Weights of a small audio frame classifier: adamw at rate 0.0034.
Rows from block 13 of a small audio frame classifier, named by matrix and row number. Each number is 128 + 32 x the weight over its row's rms, rounded and kept within 0 to 255. All counts start at 0. Numbers have three digits each.
After each channel's rows are labels from the 100 clips, of 14848, where the channel reaches its highest value: "loudest" is the band of the loudest frequency at the time of the peak; "peak on" is the class under the peak. Only what is clearly more common there than usual is listed. The data: synthesized solo parts of chorales (CocoChorales).
# c30: last pointwise conv (model.blocks.13.c3.0.weight, 128x128x1), inputs 0-127

c30.126:117157099081171080071078110136046159149156130123160091140109151165087103132195128118109168163138165117152109133162143136088159126139135084139176103117141159084137107125096145107145154215099110141116082123154120137100105125187136197086166126150136125098130110172139171098114141097130160155110146119106109109155026163122071152083113103122148099021149107128115120130081161126148103156104
loudest: 250 to 500 Hz
peak on: G4

c30.55:136158142114160118114144120113000083106093120138104105148065145099095158167217107149086122089139133095173117151127116133185114162116113094131162157143136153126055147126121151104132147136152171111081085056141114094123135109113162120124146116165151123143147123121198079197132180138100074098146135057129134147105109125131087141088115117104085073159164081132129115147123086139150120153173
loudest: 500 to 1000 Hz
peak on: D5

c30.71:136095140126124161142114119126127159131130105139150105166118123185082078161143128137188101205237138131130097161084131079228165194102108148123124135147127126094123135135210209160093091142126132162139139088113164088117059115133085115150170105137088146120161121139178100128188167149145124182168123129097095157121117139153122137112067164121138128156107135149099189151115137132113140125129
loudest: 250 to 500 Hz
peak on: D3

c30.34:154128107080112106123131086148122128108147070120157143182134126159080058170155116134069144113107117109118132182118171138094177092076127087089094100087166153122126095107173094154154137216152138161121118124158121114118088112150168080108145128068144146101132112177160128083141159111113154127084151191117156072116101114190148113132075124147082115098094142145100131173105108135142098050044
loudest: 250 to 500 Hz
peak on: G4; E3

c30.85:099106096125128061131098031165129093042086068102119154079116100103116096130107127145109100090126075089162125106112159103146142140090108107096160113059134117103147116147066150146128138171109085170116055130124120079040127112102084108119113119131144121113128126117102120163131168065104112113111128154139112155112111149064167050121101127067132065115122100129133125156105124082124126082119
loudest: 1000 to 2000 Hz
peak on: C#5

c30.123:089077099198130080116091031101087130149155077147093067142039173115059107117118097110088140131164153095128121145127187121138130113140109112125100122088152074084140125101140117122127155137099118110136097094129124117078113112077064087124105133131055155082134196152136126162125144124122144149148105103115139147158100177132134105056089170130145118104115055109070150106142154092141141128120
loudest: 250 to 500 Hz
peak on: D3

c30.61:181136063055139123099162048097074089100132114170099117145131148097086123174164107123124175177107134121135107140068151087161130146101105104126162090087169186112149160184045125118157091163153137098115056117124127120128160140132161137086108114137164144098151096108109145160088154139123090135147114090139128095086115099152102125124108090104111114168165083127202092084165158119147054131130
loudest: 500 to 1000 Hz
peak on: D5