A small audio frame classifier, trained from scratch: 149.4 epochs.
Rows from block 13 of a small audio frame classifier, named by matrix and row number. Each number is 500 + 25 x the weight over its row's rms, rounded and kept within 0 to 999. All counts start at 0. Numbers have three digits each. After the name is the row's rms in percent of the matrix's.
After each channel's rows are labels from the 100 clips, of 14848, where the channel reaches its highest value: "top examples" is what is common among them. Only what is clearly more common there than usual is listed. The data: synthesized solo parts of chorales (CocoChorales).
# c30: last pointwise conv (model.blocks.13.c3.0.weight, 128x128x1), inputs 0-127

c30.95 094:491472510537502503436485484483441452537497479534500507524507491506492471534542453488505498468529521552519508527482483490522524545498458499488496510483480487476451550504503522507478508485530503527497446498492480515481533482485508469489506505481475475489596509476537490533508482482478511503494488488515520517442497487500516476517506497501513482505504471510523499494463462483514484501542
top examples: note D3; note A3; cello; note G3

c30.88 091:449507493496506530500507460469513473518507493523492507473478475467496517550404491521474519512519493475499454474471506495505495523502510490481551516480484494483531539523453516471515503478461463514503475473498507457447486496512504528501491518494513562503492480499465488506488511520497509496466503524478468505485509544469505527508476457492522419524511488534491491483500501483535489495514
top examples: note A#3; note C4; note G#3; note F3

c30.5 099:516471529518512510444479553509514456528546522506523468486451486472528541539468476489541442530478483527516481499494514543511516521548465489491522519478490493531490493509508497540510535462473533486521490530534502487514491453481490507498465460517490527500474522543487510510501530481487487476475508514491521509530527483462502510528500506510489489484491491498436517507491474507551497520478
top examples: note A5; note G5; violin; note F5

c30.59 099:498528495512534460522490518499498438489445465526538464512538433500477441493457518492500472492538505512476484522521537511510498495509524485521524516487458497519502495451537455500470544527494483532468483483545492512499498489523497544492529511452515500504499518504463492511496522483503528478475469530474491474464527502498479485501479505449496535504491520505487533516470500528503460485493
top examples: note C5; note A#4; oboe; note D5

c30.23 107:449420509499551466511464476492478508494520477521448525513508531514507501473450499498510464506516497488497489515510483522501466461473512488462514491475473449493485467478489499532444498500485443538510511480533524513499518515457484485475535507491522512470520471513519493518496518525504458473486531469512469543510520524513510488483527480492460496505523497480507504479506498515508468432509
top examples: note B4; horn; note A4

c30.69 087:516480504509526501441539480447447526530503517510513521471469560494491476502498454488516464498452554515553496520488471506468467495531491488493547478494490529502491538486473518484542476534508471483473460487515473488501518499510520488502497491522517505471547506512481527445500498481516519509456495523524495493467502504537504516497489528498507497455524487517511523496452543478523491496475
top examples: note A#5; note G5; note G#5; trumpet

c30.60 109:508469498574515526511455464507494510458485500505513552447496528498463502503521506499550496475497500535532474433515489493484498458459485521482525481450509476551479508528444506517532502561510491503515516500484489479497520472466482463486503512512452520497533501512498509482515477516479518520491521523525523513508494520553502504497478493498526518473495496502497546503475540478488503477478
top examples: note G#4

c30.114 088:465471503489469490495480459447477455495550529475509524469517501531466535476487508494480496460490494499528502496507457526442470465468512482493493480485524495509458498475487505535521443503539492460550483486484484535524523491477519457502520482493497523511547510475493512443512527479498511500500486463521521494454515510496453524489504508503528515452515471501487529515496522485508458500477
top examples: note D#4; trombone; note F4; note E4

c30.84 105:516479476498471512482490475484498521479485470510473528500526544509489527478494481554467483536479511511503457450520484480437491520496505473455489488463473521499494535495496496515508498502451468531494465471485477481475516542480455491497530458505463471527499500492468496500547507478483497460477515501504507499454514475482503519521470508523488523428534468460469509500469500475452506508503
top examples: note C5; oboe

c30.83 106:475541480480492452464482449513508524492480467482501531508489478480519475506518501516477512476519479478518523520498518507509521555505511497480495528464517464504514470505485530553477549472530528494505455528469512470490507513478496508501463494521534482506506503475532481540490534501507471524490462587503495493485494496456547500531473506497507498489485507516523473520475471510465494487574
top examples: note C#5; note B4

c30.81 091:554471461533520460537479516473472555520531459515493526494503519489486500469543524458545551532484493488495504503515511538513468467528522484503490487511525484536501476503526483493493520511501530518518513528519516491501455455509478524493467507458470511534491517536487522488523470488502511488496458540503541514520502452466516507481482560512490502474486509469459539497512516508507480511473
top examples: note A4; horn; note B4; note D5

c30.116 083:522482497482489497520498547461492494439484460476493463494438496478502483506491468481498488503515472466487501487517516537499496493500463519546502473479503521488503481500522517486500462508504480487467508472524470522504466543493509499504511498556494538470498476548501483548519539489470478479515496455516487508541490516493491466444470495499469457492491476495451452502504508493462456534545
top examples: note F#3; tuba; note E3; note B2

c30.99 116:483498511534519499551576572505495517525524478536504499508506545439507513461514532517532467515493507532482499475534526557496532498511519494509502493490487503520532487477491498502522536483483562495490518561508487499508471479503516532497465525499501514494501501500512530473494472502497502483526513522456454495529484505508508516506536511484464550488461543465485502501507514473518506485535
top examples: note C#4; note G#3; bassoon; note F#3

c30.118 088:467442485466505480491508493562487537473528512490522483478461522486503487530563509481526505506489512518517501479532542523517521493494524505468488514486503503519496496521477501502506519508545515480493475517500530557509579491460513520490535501483492503530520444521482497498496517499478498560482484526438491528462519499465485493490509483506519485497571534492501516506490513500488503455516
top examples: note F3; note A#3; bassoon; cello

c30.22 096:531495545478545485529461510542450517499544532525494483519517495543502535518528559491517490536530536495512525503532472477474504456492513514513486498555502514533444504427443468460488474500529515522488522512542501515524502502538529524499503533468510520498510536490517478497534472518502509506522473524494529487512493465505508464499508529490483519501490494513513493480482498483515515521517
top examples: note B2; note F#3; note G3; note B3

c30.41 099:493515473486545496529507493481454473485485482503464492528464503487485487503504478541498537510502465449490500527514476497458482519462499498467491491503486550544453522469478469561485504477557485504479464490524495505498502492491547477514543491503526499504529489432543446530488508516485502508491503516534495516503501425511487506470495534452486488487496476498530494475487488498498495505518
top examples: note F#5; note F4; note E5

c30.109 104:431508509497509486485469497527489510427520533558538527490543560569484527525530502530520479475514494498550502502495494508496464502484493506495525501493510517517515487453513517491502522535471508485487513501468505500525540448495549499504519465515502520490508485475492512478476525519506491494512534474492464501489476512489470528500509436496515456491535513506489513469495528504552490513492
top examples: note B4; note A4; violin; horn

c30.90 100:489492473470495543520532507511532521497528429517476537545513501498480509486456479545491483522505497516508483531515526477496469493471501472497536560521486512527484518516508540508506504481491504540555517488519463500493479528477492508502502508531498512519484531511501517469533480511504469545503526454514506490454497497533453511471507446478461509500500452506477573477514505485502478501483
top examples: note G5; note G#3; note A#3; note G#5

c30.25 110:505521457502527486490492452462482489513466521508452491500519505463465440463509489495473499524488487511496501486486508500502508548531483486490482491476485496488502491527487512516489528521454484489521511492470518465485501502495487543528477517486468520496508505432496445518489516500534468496447472507529553515490547505468523524542505505435500496506502456505498536513463462536465490473518
top examples: note A#2; bassoon; note A2; note F3

c30.0 102:483516505516498534514487501457528484570529537523484485505491417462525468527499500556520541476480463487449447437535520512496468508508502489534490517509506510481518469529470496507512486526503473497490483509546512482490493517524478507468454523476485482514503479508519513506468538489489488470512500537482477490520527501502528514483539501475512512525508487524499531486471506522475536476526
top examples: note G#3; note C#3; bassoon; note F#3

c30.16 096:482536515504534517515478457474489468441490521510544442466494503525460493476499495497474445482488484529488518518479516524486509499469492527513493515452496473491466483471534505540493523472518553429485518474537470496542513496442519466486524490507520538532488464490548523505538491532507492505533530481489502521501475504475499493491481477493513487520520494519482506501473511489468472506509
top examples: note A#4; note C5; note G#3; oboe

c30.104 103:495513533511473535475484512471504485502485496443494513498459500472495510519522449531488514503510514483508485533502447482544465515492508512519518526503469473475503443461516517460484497524547461507560470445521518513490506514478475453484540500516534508514483471484513503538488466503472498495513454496515511514496488512484459482509473472494463459476505490477511546448483491501517484526466
top examples: note D5; note D#5

c30.110 090:497462522546485473531461474462480465507536452522504454490476574482464474491479486469423472505489499479468483452507482509485464523489528485504493492490482491533501492528475515540495541520509483548487483496469503492483512502514492485502463521485495509490502483496496503483547488493501513497493539560510493505472515544546498487522538497515505492525534524507492535460495493488508486471524
top examples: note D4; note D#4; note A#3; note C#4

c30.66 095:507477488463508482532506526567475568491531488506517477510476510482515521501565543455516514491505499475507521490560549527506508521509528500475508492512501532516503469478471489511515526513550542517487484518529506527516580512483504524477523511490500475536481469484495477506508505496460510545497516537447501511479498479493485486488487493497520502463547540486505505517503521501488510461489
top examples: note F3; note A#3; bassoon; cello

c30.78 104:493456449536502510484505453495499485525479453479485527490481473455460473525478499501466484495479492492483471510443498471509491505549458489541493492458481503461510544523469527492515519515494503526492491499514515509485470491540517517481504527496505478472517499453484484504485521474518498506511512525520542462468539447481506477477507497459508482524464468510508534533506486553448474481513
top examples: note A#2; tuba; note F3; instrument: bassoon

c30.2 112:491515492467495498494521473508499492487490494500482490490502485520448478487478458530529530480447513490494503515477485496497531525494446451484484515451477468480443514526475521524492509477509470506494463457504494537468499511477532486476510494518545484495513438492528498537505543487496464528441520489503492501478494500490512524493472477512496439517533455542492486481493522498483466487560
top examples: note F3; tuba; note G3; note D#3

c30.4 100:490471500514461526486484457481487502570498500536521519507453493475487474537506507490470506552511519495530453533497524484506480438504484498497535494503514500465524496534509515460449469529525512495499472487521522515489492512502468518477515495498478499511515518548461489483506509497455479497539491434518494492515495479538463504469463454494497499522490489495509505470490519478527439516460
top examples: note D4; note D#4; note C4; note A#3

c30.49 093:505477492493514427520511497574552567472540464568496411484449556500483494521531480492486502531535508497497503510527534519467502493492507476531497497488487499519506491515498483524508514511511506536484500493525485520522512515521509548488474529505489479534485493513502492491502497518493517544510498531469496482452467486504518497527533513491511512493508487496506527492513514500499540494536
top examples: note G4; note F4; note A4; instrument: clarinet

c30.115 099:513504525497514475543521489507479554511539512500491516474475452476492484486554520471485527498480487502507496530538518542517485516468533504476499535527499527511533504510486486513529537524541551465519481541496491502496590524455505520482529498467490521522517461478475502459485477495467490546483474532487495519480485493490487519499522466515535504509545491505546496478481499469507510497513
top examples: note F3; note A#3; bassoon; tuba

c30.101 102:474472502516496455551473556526536502415482525487518495495461495480470484535494503536492474493520537497495527502490538497513506487498474522511501498527503497490488477536516514521493508542508469524493496511491527493502461503525487506492477501478471480468463488510510489546513508490464496501444528550445491506532462456478520459539481527469504486491471517481459515534481493463489489502511
top examples: note F#4; note B4; note C#5; note F4

c30.50 107:509510511513520516504526489517516500443520517500496499531540481516509431499522525460490482536524530506519520524502574461461508500488460506487504521508530521484500540560531559522497508552489507448462531491503504484510546521510489470503502519511466495491510481462490505550479477477480481499510523504510500500483460481472524485460477492471500486505515523460515483523493483516481469484534
top examples: cello

c30.20 092:444479553519486498459503494553488517489512491501472495499513482495521508531549456494449481499457498495520540504516499498466486461451526496506518491490506538540478542507451499495534512503499556497516543461506513521508513533491527474518540464521505488489539500484533480492505526470510515519489463509542490536446464504474500508486469500525488498469530467495516500493488504505474484518540
top examples: note G3; cello; note A3; note B3

c30.52 103:508463558513509501497479472507472461513518442557537500466505483506480509529461487508471487503512467478446470450454471467521476508464503482519492453491474481454515509546502535521484501518502437517508517489522446490481517496529480481502518499494467509472547494535520469517517480475488496496514505495523505530501518501513501471475479476510480483522548480522491517467486523491480479514518
top examples: note B3; cello

c30.21 096:471441496519544526462515472483462463552530466467510492516511472492484500534493493525501458536477490477468478501496520495482491538500518473504534528496489519495497518538498511528473513546483475526525481477514535517451516484509478512463557491505497479492537472494473502489470512498493509483530546512511476562487480470484504492461470481467483458517533467491518533487502496457482484501486
top examples: cello; note A#3

c30.8 101:537467517485514479550489504474477471517478489466575461493442499489490476527479442518475444542503451506469544471516466518496491500515494518541458465527506489501505477503536487521438524480506504527514521501526527497516488490438489499505507484511526529505507519494521541556499483503496493494517504531473503531518521521490524489511512509514484493522530482481534522507519516504476485500489
top examples: note G#3; note A#3; bassoon; instrument: tuba

c30.72 097:498518555516557543552522481534500453439475543466491511535522515511489457503530513515475495508527517478545540495499494473472493490514518501448512511504526499520520505510484481503511480480475512488469539474482555455508487497485537544541494503514518497461497538449502483502515514519529457495490504516486502512492490498489486482517491486509508497487474504494441498498463532541496469514522
top examples: note E3; bassoon; note F#3; note A2

c30.45 114:493584512559535540489469507462519452507509491479503506510502496510475518497540438534526540523484482504465515491500496503524509511476516499499516501476457499523492464517509472553495532527492460494546457471512529509479487526494516476472538496464514517512523473495524489490517499479464489499486490461532490509505503495491448474503456469497463496489495496468503507462527517520462508535508
top examples: note A3; note B3; cello; note G3

c30.17 093:465450471516512456504498578534549463467523511488518477484541535472491507525496499508518488465521542484501510516482490484470477477493453529520513497483442499483474488465501515515485531517523502472506533465525460508548507514521502499477509489496528486481472481488493520526504485496503504481458486505499504491521473460484511480504468504540498471500484498483417477488486497471505505552530
top examples: note F#3; tuba; note B3

c30.89 102:501491492521525488485502475489443464481532497501522460519484516488447504529498518514479508510490515502510523490479511524496513502469440495494512528467482469475497553490485522466504519513518518457518492444507506481497482467447555501506536471506492551512521449513536529471530504476532517509484518499495530479481511524480501474481455467522506488466517495510474521520449518513548459482468
top examples: note D#4; note C#4; note D4; bassoon

c30.7 100:500494492521501529495487453486483482425449438499518502492522497470499455427525478468476505504488478489500495488496533523502500470509499477526478492506526501500513541515509543508497496554492510479504495493487494503494561482471475465479528511494483507486472436454490492508475490477495454529490508546543495510451469478493490480495453507495511490467489484476490519535496479507484477475484
top examples: note E5; flute; note D5

c30.46 108:478486547476494478527531509553489533495509480521500488477503482501526520453490460492482515526526510535531517512483499490526500553516525505506537508532493549537512499524506510499512479451484511510520490533459511503519508529507519492524490491517523479517467544502563531513523514487470499553514502586513491499476484554499515508515483502559519514481537522543493501497521527484513520523504
top examples: note G3; tuba; bassoon; note F3

c30.26 108:464506460504511480529436480495470477528508469526501500505534467460488454494468473456494565494540510521473505498468504522519507541518480488530496506495480493481490484495523528526504532507511501524524472512472458524471533496494481500518489498474505456492501500489546490534531460476480511513496523516512495520426521497469506477511504528506522513509510489523472488487506493480461512483585
top examples: note D3; note A3; note G3; tuba

c30.87 105:499483486515508530509497466490483452468468471504472488516490487478466530466507443523511481506505494468522477505476495502493494509478497476452497511451505494542469486479474501535517494511496499471514475494499453442496524473496486439474548492487492531471524492507545494524504499484505475470491482511567543511500473452506507506486432498468516475484508506514475490517444460500479474510498
top examples: note A#4; note C5

c30.96 101:538532511499544487484556517478529454489454505492507478467475478512494462506470470499533498510552531549514499521498520482541507508502515495480515516506495495512484479492542500482488507475506486502525481481506494528479515496462522456544536499510491455519528544503516486507525514508499523540469481542481468486458472530499507499491476543579468514502476516495488499485526490482479498442532
top examples: note D3; tuba; note D4; note A3

c30.67 098:521465463533470509503507499526505510501459459503485550498485510491465510503533467478503460489509463482515470523523520473473449489468518474488537517484504520513489494519504503461466454509523533505504482483505504532486555551453509479478487465535524463542498493534479485522478522496494463496505525489547497541489464484469474461505470470468490481471540501468533501505488494492460480505482
top examples: note A#3; cello; note G#3; note A3

c30.113 103:535504502512506481481472501501522497516482489523466502478493521540453484546505481497521543540491463489483448467491485517537494490489495480508482475475510509476500504493531526492472498486496439477508502482570495503511501530518508525507525469519470497500528462548533496505528547525454464463537497444463487484471472471515481525472455466506493475485504463485507545497535493500487499512475
top examples: note A3; note A#3; tuba; note E3

c30.63 099:514462504477535445457487512486489526501503495544490436498473453461498450551451483507442470532530495500503495506510520502498546484493517471442546547458479529513480511520489510515466502455499494522510492511471521481460476502477535468526504491481462511495492507495528508494521521469497502523498509496471495524502501554493492497504505494505472494475521481511491460534517512474502487530525
top examples: note G3; tuba; note A3; note D3

c30.122 089:474508508447484506539468487493466522506522492494496412532465497472485429476483477458492491524478505506477549522526500498492490491518535480469520518492482473530499524492482485544522509503504473451505507501487524522515519522475560518485536511485512497512510507431493507476484490513492488507476490524546529499452509508538501519515461482499504476504538491501506483492514493516507459467547
top examples: note G3; note D3; cello; note A3

c30.70 099:462522473542510552489514466453486459534479498486498493480495483452478478560484509541480479517473504512488479497452495506486462511519466496495508455444481513502493555494474476514504500500475488525454466473470501472476492519550505488477496495497486525465531499525505452495485524469533548489486485523505509489510503462488541478518470468460483496514526488521506481486462518501476472508491
top examples: note C3; note G3; tuba; note F3

c30.75 109:529515471538549533489526488497525510481469476543549510534479487499504493527463491508481477535496473520460498515443533472525478518473472468510508502485480519491550543508495515540511522491507508506527460499545483504484526516491506511474560450529489571463491497528515469478503486465477500488488522503479514493488498460487529524486486481483476495494500500514506543518485471476487452526489
top examples: note F#5; note A5; note G#5; note G5

c30.64 095:484464515544463500476536508491511506494476480513542525493441531468524475520517485497514507493533501483481490512533479500470509466475480476486488495524534452490516468482507506509490508488464485484448475467507481516488496516558467455474514501499522512508470483545541462527539560506503502485481506525471467503468516496470567513510499534478503507521519520526480529493468475498464478470525
top examples: note G4; note F4; note F5; note D#5

c30.94 098:545557530498519514480478539490464552510473462529563502517489514511485514510532523509551473554538526510504542528470487488531506489523506529515503488476484536475523513454501518523499519500519527486521524492537516479494489504491499525488532488450520497496464479510475530473514475530468487504484509504525528456512488444487484466488459511481483526496477506462505512496501489497498504561488
top examples: note B2; note C5; note B3

c30.29 114:487469453458518474428485415543464505464515514490511528465539481502498512541527454464516482491488497503518517551483520496506493475480510508498532534472484491519491490484505542515482497518528540517523479487496479486520484467458497468479500510501522523506518436453515523507511504516507499506479510498519487519486461495477496493489493474490519417506503504520524477491498513489522501493477
top examples: note B4; note A4; oboe; note A#3

c30.124 093:534476533537496445544469461452506472537467477475448544447501527481481524493536512508527505551534500455536468504492505518531437493474480509502504477494510489492522488520484503504506509536504475497536508524482515455501462524472499533484498513490502522490476494510506520530491497523506485510517483509473442519487502499483484485515473495466492495495485528468538508470499520493556526467486
top examples: note A3; note A#3; note G#3; tuba

c30.82 096:490439491506462489506493509538518506422529491503546543498494526548487534570482515521505457491569496531505481497513513480474496476512493478510479493470504478508494509519448533556496497499484499493503482488511487479495496450492500475495487499523458510525539509517475483525513508503496475523523491534488502506469493492462527480475460537488518483494475477508483557531505523489476513484528
top examples: note G4; note A4; note B4; note C5

c30.102 108:488503505482535523526480478555492496495501496518531535503458489474472471533496477513481489497444510488549491480500502476470478471499503511559503528490507535532478538518454496472513466510523497508484535503470512474508516503529553494494504506478526518498504491412517491499522526507482481521527543567500512485515518510533487492530496503516503488498526498525499508575487499507540496456500
top examples: note G3; note A3; tuba; note A#3

c30.62 108:474539499529524493520496492494542433501529495527523506456470520497468494483477527514520512406523470534460507493440531510506475505501447510489483459444500471492504460506482519519503549477526517468525504502507483522537548512469524504507480492498515507509476472527459510555507512482505477483520514497499496513480475472473511484464498478488503521491493506506474532483503526502490505499475
top examples: note A#4; note C5; oboe

c30.92 100:503460528513484462458507490459434486494448471504456515428481493477496503493521489477474479538485499504552491498495457531491492494462495482441528483494475492490496533504502503483482509523527505497473466469527472528478500478433479494474511505482482520497529484515502487499521534467488508470533469487527514522491497521444500483486483512454500493499520488494509501467453476479484518478532
top examples: note E4

c30.3 097:493510479499545532537498497533509515473471518532510514530505481535470448498493482504532504484472437513512489510474492517527454488498471500499538516491509485493455496508499528502491505516512534459484502506498497513503537504437522476479501461540497500487483482524474502533537516507461453520559542460470467559509492498512483509480502464482467455514518518513529519535526534490521531506511
top examples: note G#3; note A#3; instrument: cello; note G3

c30.93 103:525499480520563484512473480501491462500506470462496471444474471457471483493472460486484468528498490456493492522487498498522500491477485500489541470457489517477525504476502521521505561557493492516463460463502480458461496496504508496470533487526488518466529487507476475505490512498512503484494447517537502517480472500488496461483492469447475461493514480507500504478465501459467480493542
top examples: note C#4; note G#3; note A3; cello

c30.121 106:476523478507456489499502513522492498496472505498490513499508523460517476572508496532460533511506448508450509545507499515484488497500509520511513507503489482498511476467514480476435569504520549479496529503520480530504528453480493464490513516480537537511526434505505492500478506510473464531472489526473490498481509526478543478536522507535504523509539501498497517509481534508456478456512
top examples: note F3; note D#5; note D5; tuba

c30.13 099:471489479453543532531473454471484486524520556487507489532481517467462492519459517529502459499468527489491465445477506514459481476517503517503538524508503470509480504508456493460512450489445476483478517480495501500467480513516485520526519520472493482456507498490494497530490483490547501503515483537486505471513552495485494474484474499474495503518496487480459510516476489554467469456501
top examples: note A#2; tuba; note A2; instrument: bassoon

c30.127 094:484508523504495475588453470498517462492527490517499508492438492481499508487477470467505524496544451457397482452482502503521472518497479502507471452510517494480538453528517514523503485513486507488522495491506482491496484518484427506498487482497488554485477521520513479531505490532497472470525477482500481511496529500473509496494489499472505518512517492491532517489470496500489504483510
top examples: note G#3; note A#3; tuba; note B3

c30.100 102:532496501477479557480490461508517514478494501527483479524527477551517470494521565487464496504532537507484548520513558520463477496491487518467516511518494480513464512515494516469467520488453507473499551489498495502478518526534478508498458484505494517534444514523484509496519476478493449504510533481501528524442494479511477487464482468534507494516545514498501504508488526471475477540488
top examples: note B2; note F#3; note B3; note E3

c30.6 101:458498488505464481517487477492502487536565496426519466490448498496457509501516459495449488501510481523489511442493492521495478488487489519475484467495531473537524498512504513554498544500506541485503493472456500496514481545487521426497513462551466534483489481525541508507527524522525507519527496496488485520501506515485483539479497478514527510495502504471503513491486519479494462480523
top examples: note D#4; note D4; trombone; instrument: bassoon

c30.65 109:501488525545541508511502515518506468528508529469421516473534486535489499491540477558514520535439486482529482491510471491518509511482484513481469467509552492486492479515468550526523472539521489495512480504457469442498466482479507484504484509513473535471498487495499526544483490485506489487484496557486506504502490485458522540517526520469524501459491526471503511490498492499532517499503
top examples: note C#5; note B4; horn; note C5

c30.106 112:465493448485492482504493462490433464482522441500498508527508513496485499511442509441521524505505500510521482534464535503474514531514510451494527557471435486474461508508468496517460506504468458500513483508536471513468518516504477511495529501499544468493500491459490513509469516483522480504476487493526491499493524515488477482474492538503492504505506515526483470542483507522494458509546
top examples: note F3; tuba; note A#3; note G3

c30.38 089:530458485547531514498523540470478469540512519518470541466546533468501503554488443523517514518455500493504489452477466449479474495502502502507483485468530497498496516498477526465548454532495499475535502517546474456501475507489478498487518501531493490455533491532456530489499483527505532501499470503526508494472503497476541502508477479517519476484519518452491509488470503501511502492498
top examples: note C#3; note G#3; note F#3; instrument: cello

c30.120 092:545489465558533499503529510482460508524481475501499516463446479520522488526546490448535464503473483519503492507528538512471497480504499505488560525529491509560489490513517479508484461496536535470522493486516481472491530473440474496507494482520494511517484557556514500527496485512489485466533473473532493546503458526500506470483487503514490493505517524472516485499496505484498513534518
top examples: note A#3; note C4; cello; note A#5

c30.18 094:497487490533523518505502477461488502500541483497495479510452562509479513546447488500554476541475519470514481540467531513525466520501486461476536513493486480472492534545479512531497485476490475502510505530534497485483533501485457522506514471522502435442530515481456523550493466521493466515504519489497498537508496483501481483501485506521501477514495512488477521477508519469542477536507
top examples: note C4; note C#4; note D#4; note D4

c30.111 091:516488471514507491500492507508547512495465448546512449481519494514502460456530488507514538519451534546510489491467488516492484490489456482498513521482536480504505535517514519547516536488489535468505508537533493522490610532464505504507524470509525505496494507505475529511493495462486496506479508532477497511467490504471515497478514528543518478499552526501480482521482521484494489501526
top examples: note F3; note A#3; tuba; bassoon

c30.27 102:466474479463531492519497459463462483476523496449485453521479541429479486541511508519419519506489516495498506494484525499488448505506489523532506500498481513492452513538457484491517497499484504474516495460479492525518516533501534533521521520503509502449537479487505504513470497508517492511543465465522488474494507507525454495457467506516486508532487480480520492519475534516479485483522
top examples: note D4; note C4; note C#4

c30.58 097:518523496480498516466477474498498479528486461468456530509464498480470493472542481487491488532462497487501449543470506465536476537510506478512519472490468494497456513512503499527494482517531476527483452508528502488484506487503527493447485508530533479470500466476497505559448572505524486498513489521507519488525540479470524473536484510510501467527520465515536525487474501529494504461499
top examples: note A2; note A3; instrument: bassoon; note F3

c30.68 094:495494507453522475486483496512458526507589501554503477528476579488505512513525556528524503527519495493523492503572474511468516491492530474487512523502537548557514507467479479498517514534491488533490479530509517503493513514517538510486495533483505469519531482514518494466488525506486515505537528487479473499502476530512468475469473490497486511492522499467516500510485504520508489454491
top examples: note G4; note F#4; trombone; note A4

c30.48 104:505522490507539543493470488487477466523482503522521509511543448503464452529513486439473501479477523457476507549471552513492458488518469494482513483488476503495478500499490499488491509515487466508472528465510529492482473477555466528508478483463493456487494485463487468502486503487550487475486498539523527487484539477486516478519488496485503507562485491525477516498463471541469498509533
top examples: bassoon; note F#3; note E3; note A2

c30.28 096:477525532530516492491493490515510499496537537551531490521515535482496497533536545513517490512528502542518475509509546546475531506480478516483492548497500484480503498498481497520498519518510523502474517511551469512527490512493480499470536502491493518511492491530502541450543507529492503516493540483464457466513484511488485476454522476450468554463510550432505486495493516502522499476469
top examples: note C5; note A#4; oboe; note B4

c30.56 103:484515505534549541503489485480504504532494530515503508515555487508481484544507482472483517490477537487488492495527555498508505503508474478495521517509473505502501519506488519436504488513503503480496519490555524473480465524517504534537455487500487461500492511480460514524473515480533501525498523529538532497502566489492478477529487474506490524510489501492516512528501463608500481498546
top examples: note A2; note A3; bassoon; note A#2

c30.91 099:541485497537531486409485488479482480531477478495530514464483520522476474532532473478503489528525519491504494513483494503506543510515477486495487461504503480478493533518514518522478529501492466522509514476509503482464511458542506534482534494486516483483532512515516479499521527493496515469512437515525515508429508489494513465496425507513495504501500452492477507461507503484481432513507
top examples: note D5; trumpet

c30.97 111:530460485485496504485529478498423512472455489425474505506519470489491512508515460466467492533527445465520451482499509529496530479495501479497495502461525497473489528512508530462493449521499529484501505475466493468479484490468475457486499487506489533509499502499485508533503523496468444499532477450503498515475496503500451489481470504497485482527499487494523537502501502480460457524521
top examples: note E5; note F#5; violin; note D5

c30.33 098:476452474481516439488487508524491486471537445491523518508516521462467525486506490499511497496533506498518519535517486501476525471454501484489501481493496521540530523482483518533487529546549502534508480473544518492525505501497536523453542539511534459499494452517491537485478499511536508525486485519517454507504447471490507443475465477497510494474479502482492523466475506506468478491501
top examples: note G4; note F4; clarinet; note A4

c30.54 097:493531515529506537473494487530495480508512510518475496475476486493487463475546465487510449454471492510538496450509504509490489489472485485434491491483544467526512487518469515542491520517496494482466483482477494520496518531492494496499497472535489496448485519538507453537479550465501493457516470498523497520491495497505465510488500497477517504521469454498471483504436496538470473492561
top examples: note A2; note F5; note A3; note E3

c30.105 100:472489483556501480497469488523519494480453493557531504476501547499473475514472454522486476475508491519494492481486534484472479465479467460495533524504474458497507527538509488489474552508470463492516529507521493523482537516484513504486532507513553492504474458470443504557497497486516492495492496490492474525441463483480510469489473501496502468476516514478480529508507541481519457494518
top examples: note G#4; note A#4